Weights of a small self-supervised audio encoder (BEST-RQ): 14.3M parameters.
Rows from block 8 of a small self-supervised audio encoder (BEST-RQ), named by matrix and row number. Rows with one number belong to one neuron. Each number is 128 + 32 x the weight over its row's rms, rounded and kept within 0 to 255. All counts start at 0. Numbers have three digits each.
After each neuron's rows are labels from the 100 clips, of 14976, where the neuron reaches its largest size: "top examples" is what is common among them. Only what is clearly more common there than usual is listed. The data: acted Russian speech (Dusha).
# gate: MLP gate (model.blocks.8.mlp.gate.weight, 1024x256), inputs 0-85
# fc1: MLP up (model.blocks.8.mlp.fc1.weight, 1024x256), inputs 0-85
# fc2: MLP down (model.blocks.8.mlp.fc2.weight, 256x1024, transposed), outputs 0-85

gate.420:136119060118126124145127123124108166136080125181094140158138117119095085177143104120131102140108124149036162117117143097165157137144150158120140167121079114124152143143072151123161123071115142152127091189173110131178118151107126149131148123137133095089116097
fc1.420:100132188133145106092138111144166074120199137075126103085157140113159174082135168140140157117143141085192111141167132158124120120117104066133106098138169126130121159115188121124081153192175114105122145082077133125095127106143130124139081128099155150161112139
fc2.420:139096163063097062171087128154149167067137120114128119083164113153134137138162099156101126137140139183146117114146134174095156101143149133107161131173113095146150108093072115202149115131093130136146110171112188157162142107120120110147154085185150093122121152
top examples: emotion: angry

gate.730:141162148176083129119214109112121061158147171113142116036140108063187098064160157115081160137155166087125137187170176119129100128169098110094127129116190132156097135162117149108136098104111096090086184134040112138091103156180142117112138069191146139119125128
fc1.730:157167120142102076073152110078151158184161114137093140084098151119112125090063109121138140132163130128138099133116165103131125137097142099159102105108155120104169157131152196188057078135167126153126133112181139084104157117128122098051126133101150080199125104
fc2.730:145150137132154035103175155139056138120147120110103109107157187096116086089078142169185161089090139073120127087112141094145078168113125126115143089080134178148158136127112148104108092063154116154097150126131136134120112148122120131141161106187207106092152188
top examples: emotion: positive

gate.686:119104107104119140114200056147094087133145204075135104104130109140125064165115115109142123160159129126102115134137156116132076171176153119115109084125141112166112123126120122177126086140150172107102110131094125062110188223149132120103176141128088110083133090
fc1.686:127152114130105089099006154130158158123138059135135124204152123112155161074121115140130126098095140122136124097149117143138164103144133175175127208137126134157149130137071134107127191029142116104154142154166197200166105098075106129167096042130101161096084132
fc2.686:138126129154132104152219183224145128118156096132131104141058088109202136065093126130091125101106117158127123132155100144135111134151114136098072122100075137099089141145186173149115116138067105128146145157072119115048103183114102112161114087100121093176122157
top examples: emotion: sad

gate.37:149131130125108140168144136115129146119130116115188088241184131093137116156115099153118141100056175139081141099099112161140190158081141084137171101125075117088121142133069129155145087091141130091146119159058112169202093142117108129126157137147090148133170106
fc1.37:137199146190143173088114173123119108173116150101176112173134149080063125153139136146149141142087118095122124148131091127169108127122095089190130175131087153071139155158105102147057131099105162123095155188131101111149106161113093141077092140116106170112143122
fc2.37:089128110094117101089068098093158152096111097134094124154129103114197172117130110136132157173214086094085172106175162152182089159176138197156111188102065134121153147102056147121151127147095093125091067140132164126080180145097122153144129125115129141088098131
top examples: emotion: angry

gate.131:130154113179097120095111144186106110176161125090234109133159153104142153102144109151140104149067150129126160134097101178131133113117104124190137109131133146191094115181120074119111134108168177100147169090054107184124089196134108120099135116157095185105191136
fc1.131:151117159137136127118106148119077106166114104132165092136166167154130109105142066165145163123080130152148116143123102181140150123121132064117165146131133156117102120090118066138136175118129135112107150157067109222141056102122107124174118056132128123105118113
fc2.131:141157142087141158093112135108095131086090147148099129167150101140184121126121175132098166187194126114123134122149125158129110122186115129140164171041054102074107133139060202109156138144104142102100079155145158108083169098111149177172130170115115155141108081
top examples: emotion: angry

gate.346:117066087118157106115106089143160119078209186112104086073103092075169186075165124162134098131097100180106103087155134182099153167131169142088087088122117119199127144108135146083141076183112129162157102071076178092141141093114150112163159172100113179145144143
fc1.346:154157125128102142153151182115126154147087043135131127170147157219088082200106096082146116100149159102101137154094113071141092125084109121162154120135141142094139114150164129168095156119154103126079162134178105141159122174130091125117100118147165093142052080
fc2.346:131122088142102096171144179100125083101180115107102149143156114097182151132149145068101144187061110056165145161152159155172130099143115163142095153214143172178160145188068130123072176151152094134089142111108127117188090108112142196114162123133125103124083135
top examples: emotion: sad

gate.140:105185130142172123130126142124137072079201111121086170146174148141095087092156148080147148151092139117178132142149137140161107131096067114166086117131137174121147132153169117119087146144172144124150144114145128131096146197127099133143095101078165096094080141
fc1.140:113142112136175086066032112157169121124170065158078115112153156186124115107170127113138130193112148110167114138143118151126102127128070179152123167137158152184085105162132076115113236159224119131111157082186123159132107152116123143201117095099142080127065161
fc2.140:138127143141143032122109153079145167112072117102152140090117187139124141100150078144168130162082134143170094140110114158100098091070157086115153105122162141138146112094125072153108130057120156127133152174156135114059132158130098125133123123082086079061128152
top examples: emotion: positive

gate.40:122169107132195099156139172092153117095171065138101117180153076156117148090182127146150128153158112103137122128126111139144118094092079100169092083125124140171115113163156146067107124207159135111139113140158145132098112172120112143156125137150159095114125204
fc1.40:144110079121145156150182153113148112153144109143129113136118143093191119060129137180114081158151124151162079174107171151104153119112107144148149117113084066104145085142135113139081072151138190105144130160135102118101133141122165076087116144142136170170154120
fc2.40:065185137116096112125143074107125095088100173140108144111111093152204146130103090119127148166153152084132109140122031155124185156147152132135121164172121132106102154055120110109139087085116119115144127115182151121142106133091116136122129051101130098098096112
top examples: emotion: positive

gate.663:143161164168146151122134117209074089147216172073124120118148141175100121085150162160141103129104189136161102116157109150115163094136096107124090092130115165144126096196175136164109102107121149114146161130115170114053118168131086128146116083141165142129166090
fc1.663:123135119110165093107120090148095122195175162162071081091165158158088138126141126163158097141094201129132118085129178128110105118131102082110157118132082134165110120165122113119116107164223127177142108154123105139130162149137141119247156103138172105135108091
fc2.663:119161090105127110111125138126106167115091159127169107142084134099155149101106104130140137133180155096089127126119137141120114105163153122097090161107123164110087119114167161110169137085046083125130180141123130126039142130175121133109099150098114161065174141
top examples: emotion: positive

gate.465:071148116151177119117164131154166134134134156135140118157125111122094122171211130133162148097080110137078143141149191144172083111101067134117056169204062164098132124175110075155109118076083121119114167172137094119083173121143081149159102139076026126146104116
fc1.465:183097102108164105160128106170114143127124112154150124089130083139154149102146080114105067157099141216184096143184084125079120131137155133142160136072174075164137121138129149139129153128155133124127104129134142157181118141139161061129187074141180173156068125
fc2.465:043116096132183090151130075187156129111153096163120069149139105134121106126174100097104121114091145172088092122119155126157144147150133083125138120255147124116099145120095077145120113079100121120121124145107108127137106118112160123161186138131081051144055117
top examples: emotion: positive

gate.453:045095090116100153090141106212161182137128154145146067158177094109121090112093138095086073087138150114082142096166170077098118184155164093144122172221093106112132190161111102201113168125160100100104085169116136102139172128095183079107157107090106156116097149
fc1.453:140086159135108154080112105145122176119107174144140125128186150166126079169099155112065062119184177170154123081156148099072097182145171143132179146104165083089130182143088118164102117137159114103128078162084158091166181113086214063138172094123201163115121098
fc2.453:101109128133146150132094066127133146074140158143096160111185146123131129140159123127136102091137154111104160123126127166176122174076163144133158116255139107136187115099115088110101078129104091119142080091094113178175188118099132117106148105181148142130144152
top examples: emotion: sad

gate.274:094142099176108086145103079141150115140177061113119101145127143150137132135162145083182098113099120104167102153125139106125150142107075106159066156145158131194125129150126079152065167103154100124133148157188147113146144159146137078101132093086156127134106107
fc1.274:112119159207116128121113087129145062166117078114184125135126172198125163083130109128170124174102138118171094126121132129106097112099072130162089161136164139177108110158174084126093171131172130138123139126153113098133112141142140091096116120106169135130114095
fc2.274:170115175153105118033099114049141123102124121106192154108093143136124144104142097157186121179110137137183081144133121123125088116073076177141105165098201152131130114111176073114099156117150155142128117080164150163109128182157116111085117143101135126125135144
top examples: emotion: positive

gate.101:140139101210122136151219138131094130133123128110105161070145096106142160140092095108135135182124148157138155130182138191116106099166092155091096122145173155224144119095155132036159116178178146134134116132158140154090116108096112113113121081131107114151149114
fc1.101:148117114158180129149153000146156111167160114108125144106123145142128123118085110119147116187121128221124138086159107150107090116110109152122121110142156127051097101092147114120141139145095166102118141107110095114139160094149131130142120139120078148126109136
fc2.101:114134131127101186126106053140135090157151102113184060144127074144100103157170102129144144158117131122134134123159082157119154113146166063107105160188102101096146140127178106055099117160112158129171068172088106079157143056123115154127158129103205122150116084
top examples: emotion: positive

gate.424:056177121076202148131131105137130135154201168144151107146174137080112074100166157053125147096086179081101152121078188173144141158147072090113105080133113122089098141110165143078100188184183057149145135132154090159107081156186127160127101124098095118119104132
fc1.424:136100087170086093180188126119082107089128133068109136092092105094152171175080173174118156147125078125165123133171109076122104135108166132101164166100088097154159142167114152124150083092067162100114094134099119055130208122113161127136202165138133177118137090
fc2.424:062149079141126146119150093160180164159152107167074149150111084140152122091154103130173074099129111091105117132153093105111118157182130192168070139238070122177097152182182158094099173075113108109140189108181172151117124083084115127151117072134081159172127095
top examples: emotion: positive

gate.767:120133125058106053141131091123158123121064147122038142100164159110143094136107110072142166149154145103105143103092143174148162114182160120125142086129142133147135130094129131160136119115151091137128059124128133120175154157112138137144102083147150059120141134
fc1.767:100094190118095043096113081123128096108074125118049170132162136167116083131102098096152148127146094121131108115151170188132143127180150160144116131152153147162139134038105112216136113089131147123095093090116174108131170144084107139139105039143127045108128121
fc2.767:138139099103112132146120238152171142144129155090210106162113136162160181122120122127110113118162129128082093122139092103114131112123122138143133095040128123131077111203114157135165158045104096124126208116122151166113148150169088133120124085143113190156142184
top examples: emotion: neutral

gate.261:125177150111097126095097079255170100143119183127165090069162096125197136145166134125152114098157140110089146139110098141146144131134155125150125098125175143137181147140155141149067159192147096139128089178112124134137153116111134131096110104058112161109109068
fc1.261:100173149135119157126119116122070088138174138112123147153130097115120139176136145104133141078174161185123157124152120122147142133176097132129127088146163142079163123057112135118139110185151100141147132118139111132141144113131113166202109087145168115114113092
fc2.261:173125136179121113112141165036098109148139088084094129129094085169111121129147144117151107179080110137161118115104082092113118176129136111090120102108207155156130156132117081091130070089104135124141161166202138096140118170138145087186126105102125028113097151
top examples: emotion: positive

gate.120:133156127088099153151107171135106132090096171106210146130136121196153179110154158086096128112095144201171139173132122147147118113108148129134165140138150137116147132132100152141143095026122054133149122119063124146134115119116097155129154080146174160155153081
fc1.120:135137128119223109084093125120141029112136123165132125169102117120092091109185152154151128093094132119124080164133132089123158136132132100144160150137114133162152139191125126135141208114143152157182170130186169196140113124109108152162092103141087084067130157
fc2.120:124114110112110082091163133141129114186126113145128108135116155135142187110162103156179097146149120143173109131131132107130143118227118119148165113103125100125095097164141072162114148111136119098111141110109095130147130139146120149119098088133105166022117143
top examples: emotion: angry

gate.398:137092128127162079124126127225157154111172115155163117180151079134176094134154125141085113109117152150097136090195149151111111139159099167096098135145128166139107127165072119197167137093078109082107146153131130178118139180123145122156168078077119133097110190
fc1.398:132135130082099124204146122219096139127194183105150087116151188135154095185085146118092171101142145089105129087122119147137141175159095144110169067103142136118119119112110151165132135094086101121113112126085130111135119206164156145135154149117131115128150190
fc2.398:138155113107107105133112170188053102127169123176070084107125108099126159133091104153138142069141140111131114140115107176114165118127153162120089122012132125113143103077129103110118123163121127111147107167140159123153107117107149129084143136159134116065153217
top examples: emotion: angry

gate.442:119156070126177160110113094081164102127135095150110162171113106144114167125177092131188063144158121163055124073144093084148084102084140146151088148142177130123127110196098097125112150154126136133144112171131089111146176171128090140216125115132132129051097104
fc1.442:109120098160183174089101066111143102133138115132148134084107156170112162170159115158147088185092161106147129115152080095130101108062088187098105147121192118109083084196068105109135142099172145118122161109134102146157127151164124112196204156195134157101147111
fc2.442:101127183104135023096137099095114114103085145124144132146109082118119173126158115180213134078079100172150098124083096132100133099180187130119100141072074132169104139053151076179176086113085108132170148141160121122096130110077103166120096135149054077113103133
top examples: emotion: angry

gate.260:122089057129150072173138122140074141068127152143058148104154151082148143128106166119114130179098116110084141087113167133137117121217174117112142114120089098151152137156107149154108169141084121146112092174159112104148170190129163132146163137141151087083119092
fc1.260:147093181116111137127164146110113104131124108077103171181127088109173141149108118099129178073166127183118153141067082139152150079123159137099141113133190121144110098062092109153190108132066116146156147111041119125189100091102126143208168083180135100114148134
fc2.260:195109149113138177138092204161134187123140148128153105099121122099158165182156182123084128105117121159105143159095201128126153123101120112111139088045145137062110101123124096134112137152079107114096172179154162151106107154142157096123127168123164124085137186
top examples: emotion: sad