config.yaml
arch: "transformer"
model: "self-supervised audio encoder (BEST-RQ)"
dataset: "acted Russian speech (Dusha)"
train_examples: 26041
n_mels: 80
hop_length: 160
input: "log_mel"
win_length: 400
codebook_size: 1024
mask_prob: 0.05
norm: "layernorm"
norm_position: "pre"
activation: "swiglu"
mlp_ratio: 4
head_dim: 64
fused_qkv: false
bias: "none"
qk_norm: false
parallel_block: false
dropout: 0.05
inner_norm: false
drop_path: 0.15
kv_group_size: 2
subsampling: 4
layers: 14
width: 256
positions: "conv"
init: "kaiming_normal"
residual_init: "zero_last"
optimizer: "adamw"
lr: 0.0013
beta1: 0.95
beta2: 0.99
eps: 1e-08
steps: 11000
batch_size: 128
epochs: 54.1
lr_schedule: "step"
warmup_steps: 220
weight_decay: 0.3
Rows from block 3 of a small self-supervised audio encoder (BEST-RQ), named by matrix and row number. Rows with one number belong to one neuron. Each number is 500 + 25 x the weight over its row's rms, rounded and kept within 0 to 999. All counts start at 0. Numbers have three digits each.
After each neuron's rows are labels from the 100 clips, of 14976, where the neuron reaches its largest size: "responds to" is what is common among them. Only what is clearly more common there than usual is listed. The data: acted Russian speech (Dusha). In brackets: how many of the 100, against the usual share in percent.
# gate: MLP gate (model.blocks.3.mlp.gate.weight, 1024x256), inputs 0-127
# fc1: MLP up (model.blocks.3.mlp.fc1.weight, 1024x256), inputs 0-127
# fc2: MLP down (model.blocks.3.mlp.fc2.weight, 256x1024, transposed), outputs 0-127

gate.451:502538513510521507469496526560506545556489492502500495486522512469502507482502519485508488472543476464487502489516502483499467507546530522535490509500485512509501530497501499492455533470491482491504519517511500499538520493505505508421461500481471589487488469525516485533468521486469523510487473510499504514519492495505535519506497470487503503532472499503487520484468483477513486449451
fc1.451:501499506491476518496478495485507481528508513530542492495495476501555508470477512511491497542522497496507531458497525541504476492541513519485508491489477480497481495482504506513501526553522460500517469485444481478527508503500510526528523495489535534521522549475514463475425504541509501492511529528490520483570498483494453513491455516482467502525473461521505497511475473485490502532500
fc2.451:468524476504524480503494474542497455521515530516452513523468546492499461518525496550511473489508480485509471530475495508483512489504491520500499514497515492516493465541488524463468527487521501547544506483528489531485486509500532487458475527504476524549479513492521469538464468483479504494459501554509550511557513499519475531485504487458552498527522484536506483470445480523528471486516
responds to: emotion: sad (73 vs 27.3)

gate.605:517497484512547487521516515440517471488504492511489524474515554502453478482504494529505522490484502500502483489528502512512476524454477463497497489481530532502506499484507505530499532517474507502502516507522491547501486536510468512520480443492460473516476504488497506498480504472490478523475507485496519522486527497484530508471480542479510527466509505481486448527543471486486455477513
fc1.605:489477515524486481503475475466504475461556453491469512461540558496544502480494519509481513470504509512531487525487503536511522494463499481499502494493512497532502509492524484540513466441461469486493477473487523512536485510459527495497488461537544527534493485514463487544536491488514496500488504511528481491484486488493506486486479545508490508496511524504518560532512472501456485456513
fc2.605:543494479522553499489456464502497475493562498489452510471483506526533475466489515525522551498500496508488473491524498503522462493525489466503476517431469520498524505484500504499473503522515496509508484485544496486507509470496488530574506541523504478529489496490522468546499486518484494519475475458497495512522504453481497488493488488503490542492544468447496486507501514503508551546504
responds to: emotion: angry (39 vs 18.8)

gate.395:496487539521563510477489489522521467475482536529501449481558492471490469529504463457502492473513540506471531482493508481520499495523487473473474454515461506463512530478524495537487492553504497514515481521534512504527537506499479501494514524508544481461501489483487486510501516510520492528495491554532533507505492471500469524488513505482500512501458524503517527520520515492485514490458
fc1.395:485485517486529516537505529528509486494476476476530500510511520544499504537525499488512479442501457502487518489522499465504455497504514499481493477505490546525483496483506493554504493521517489533492503471517509512540502515491481485481534515540509452459528514466515517507530499497482500503530459508515562507512511515476474554509454519480502534531506510483494472532512489476498492498472
fc2.395:509476492537495529494515502497506513468470494472489527535520465525469494503522501464528489504483488455508513501470508480506510486583518467471476513490503498487499527541490486550475510497449512504533498495526516517551512465515485490499511504487484480485491504527523497540502529527461500524491484528521532479440482527540520516521500512497497474502500473534501512456532510510569511525487
responds to: emotion: positive (38 vs 18.5)

gate.445:488515515517551511519539517508466481482496550517502484472472499492505442500511469501523527466510519513482501466509500498498502511449468509504500452493500502476505505509503485525513491522502506529522503547534537521477494506523493493521510452506492459515475508494507468480564502506524513490517499487499537474542496446499501530527506509475526502485488543457485524497503480511496499475468
fc1.445:521499493471502508518475514524477497552496552517517535480476441535505511484464463504497501489505505513476481482521491507482481526527497547507478498497476528490510483525453529434516502516516497514485491470472540481459501450494468517552527488505517515528480499501518513538473516486447492469477529479480476446453498483469488501482514485534537491515517494506446471491488521484528492508467
fc2.445:488538490481517513493515512501524472482486497482482521504511514507499473482532477489510509532449475518519491539517466515496451514560536465535481494520466494490529495542496479478513483451509516498523497514497521484477514515447480507490496501468448473453514505478487509545554483522509508498458489468463462510548511486498510522512517541501523469489465475552473446505493434527512479499474
responds to: emotion: angry (46 vs 18.8)

gate.355:505515507484494498520561517547464479521503529501494507465474521536456501541513511462511507524521508514516483530507478514491500489496475514488520470517542468523459496493533500420493490503481463500492508499435494513491519479522473479527483461531478498475510493521492450525518503504517492494443514498493470496515477475524490478521522489526511487515481515497522529549489510518502510480498
fc1.355:528527513496501467527533518533489506502530539534501515497488456491503525439520484485494488490463472519494472526465497485504506514516497498489501507498483508473509490508519487533503498529490517511501486530518489513480480442487493521536520513497569547533509520490510501473537497492484498517493467480517499467520489445558521513519493471462518517536502482484505527554496495519548466522516
fc2.355:524533429518502477498495507440472495470472477509460518415487521473452457461472517482513511500556487518487507501530487500503502527501505490468503511496524489558547508520477557482514491513479510517491472503529484490568500469470474509505566457521544477528472451494511490466474497483479523511583524488497520514447491512487501503482470520520513487521516503474493460532497501520506488489503
responds to: emotion: angry (39 vs 18.8)

gate.759:493495515508502545506511538512463501482509529502498490524500528450550547465502538469462534512533483501492536527516496499511499525507505503510480484526490502480500525478507501522504453501457455499475447501457471485538504509508514502483474499447519534499478479499509533515516540564459500493495515489487511529461497467496490492506498515524468447490482478527521511542514505503502523495491
fc1.759:501510528529492508510493530539436503529499478496535476524496527454504522464505525504492514520496540513532502510502498506489546512540501481525482488515463500509508522487519505524475460486459481500505468532486484463541503488512518477475453508430524560515497462481537554497519508545490489491465505496476536512456508470515515491526535524495457466484505501523516508541513506517521524500514
fc2.759:481472483517522502475496517507452522546436474512477510488473524460477524486479476513502502499504511518541472513514535493465512500536516527494467511507483494539498488512486485518508499485469486528531486513460504470532509449492521463482443502494521535508498503511516506535482511510522508477453487516482518482473494466483470477467530512479447501500550487503484483517494530497503511506491
responds to: emotion: angry (41 vs 18.8)

gate.674:467528497534523529567499538479452517465494509450516509511489509520513469466520502475521515475522512528477492497471467488490496514524514481528501491520478503471488493488523475500521516456501513507521533493523514482500507500525462517529484470510486541503493493515512504472518482494488484460514533468513553502479492506506533529500530495490529450496464534463461518514445489500497502512490
fc1.674:508490510554522503514528504459470477489505508494478504469508541529478531487497502530515493508518487525517487517486475526498494459492485486514512518496527501520491467449505473465512468462519533508507501491530458487518542517525475519511521471493493515507530482533505541478544467512477485514528534456521482568498526511498540503541497516488546497526478465507491489499450470536489497523535
fc2.674:530551477530511474472524482508507488519492499476526489512489479504534447477463486522512491494535485541484466489496478529492503531508497524505506480420495476514512471479487504518517447542507519492560509491457481461518536531516501505488510505469483504522485517493513513505502487490469476505535518516500521487494510530503495509488478486448507519519482445487501502532500479504516490518531
responds to: emotion: neutral (61 vs 35.3)

gate.204:498519483549511501485502482500492494495532512480501479494493521477471510528526494514524484509464502488480500502478434453509469494501457497541475502524495513484508480571517465480481508493524535513521524548550489528501479566523478494539519505487502499507517477483522521460488478522500524525480499498488521501497510510474509504499539503504538490466493471483484452502531505524523482496491
fc1.204:486527443469519505461480504525514512488514490509489518508499493474532491488535534494470492491548468487458501496511541491515463512477500560491487552500495495514480517477441536489523461504489472483501529483503518510492525478482508528491501506482486530469462503505475468464486499454488500484531532545500481529487470584528517467509497463484478474534475467528504476465523565516476516544517
fc2.204:480507486520482516503519476526516468559526496479481523508471467493510491531502522490522494511520431504536524526500511519505518460516499515477456471512489483525493488489535468502472525514533481476474527469544463427492499482493498529460467533469449495460542542521499507525487507496472485510509523476520494495480499455484471493522528493482508505560491499535519561512500508514476488522478
responds to: emotion: angry (45 vs 18.8)

gate.566:531538527524511451503531491542469470519500475465497486506515493471470459470463510508467523528480539513506517501504492540507492517500451492512520491516451506495507496492547521490502507559530527515493507529533496474482497520494465508467494506518519483526516476481470498520450496483482502514462504535502466514575539493497458454486533527510471461512487537493535439518528525488513515528476
fc1.566:483515499480468524498500510508546565489471427513479417532486513507503471469485467555498476490493516458498485483537535481496508515487484470522515500498488483546488508502523516527491496477504529515501510484488518510458496505464522485477490518524467505493482537479509477523462527521509519499491494501498459518520522527511527516488516525504522475482495539520495504494487464519504489485509
fc2.566:512485491512519482479472431580488500501509497502479486514492509517561520525527514536494505510459486488516482487470494484488500486504510486509503517422517487534459508464522517509474516471532510487523481470569505495509466489495514495479523542488436477549515514471517467532490504562508499485506475502449511511554501504495520488478500511498502489520495498516478487471516516480512498514509
responds to: emotion: positive (38 vs 18.5)

gate.258:504539500546481518492506513483507483498486470529520521515484527521488503540540501507508507518491490512511515540476486462539483469486451522529489524515498519473518468539515471510480514475478514510524524531513484525481476514496475524472499533490500503483491480472488506459479497532512532527485466506476516477498527498481493515572492508497461485509478496513501488522547493513529465490480
fc1.258:514515503502469546520509520495497505515528522496510474465449514554483501507490486493497488484515533487537488507459481461463539511491498477521554448454526473480487454553544522485487490498510492529520528475507506484511478492523521478500520505539542513556540501481532496525487512532519491482486489480489525462475492443489473515517503521534480502493530504477535574529466465485556486489510
fc2.258:522489512465517466481473514511518523468516516522511460527531507511506485463495466512501511485487571502474467436524506494488501529521473485518535516507502529485480518529493473520545484477496522471499496517484503531515505517502511480565513472503477499475469510485498485443510500499478517484466496498522473520550504540477552499489498479513536491488493461509487460501545504494524491510552
responds to: emotion: angry (41 vs 18.8)

gate.62:477489526479536524487506488530498513445524526480531452507491480487498491501509487486496532505510527512498459489517467478488518555472526480490483490507489501485480537493491509529510471522520542501496489469505530449506535476508501489489525548452496464559481508491513527541541503487474485501506515444459511482459492472538526477520512494500491522500477494491534509506455509474490557514458
fc1.62:463514509472534478461457517540506462471479543520491533481486498482504523499567515501509514505495459523476507534483479491538454501531542488494488514517465530473535516501525508490489480503539523541507500460533499490462504482457457542468524535453454457494457473474505484499525520493505511526501535526477479512479474514494483502497484474503501505517498481539488443506478512507480538512464
fc2.62:501460517513539498473506525490528496484511505508493460518510501485492490517482461521503508457507522458440481470501457524519501507497494488489484493574523570506494528469478494502526489497445520510500510516472511539485503477497525500494496543528470488497468504499513496541511509479503499524473491535499523487488494524478528502514468501492542485500486476537497442526502500488477533482486
responds to: emotion: sad (55 vs 27.3)

gate.261:528542516478498504492506515546496478510538482497502486522506487478500502488530529518517487459505505502493503486510461480489497532488503497563493493498519489472507523504455503507497501509499481494497489579523503509529523470481488497541456446536524533465495482523515464475501499546493502513494485528488491484561499488472471541473482480477463456508514493486545468490550488505536499498486
fc1.261:522520528513506484448483567548510490498505517490537474520520493510499493485521531520475520542546488482486502487528521524507466513510512539530479542507462527511475495506510518527497502519481506501504494497412521496467494508471490525482482473438516504518511524503485470512468489462482527521533516472513475475493504548520490497536492510483546481509529472535487501525505519461524519489491
fc2.261:485491505488495518487535487496488462547523472475477477436505483463547520481539496528512500545523512522523486504539494507474518484523492507512475520511528482498526478463503444481476528555546549511514470514511549490457502505491494478475479485441471547484500502527520524520548491528480495478490477468493466480530507516495547532466520491505542489457491462485506519473455520489510505454491
responds to: emotion: angry (43 vs 18.8)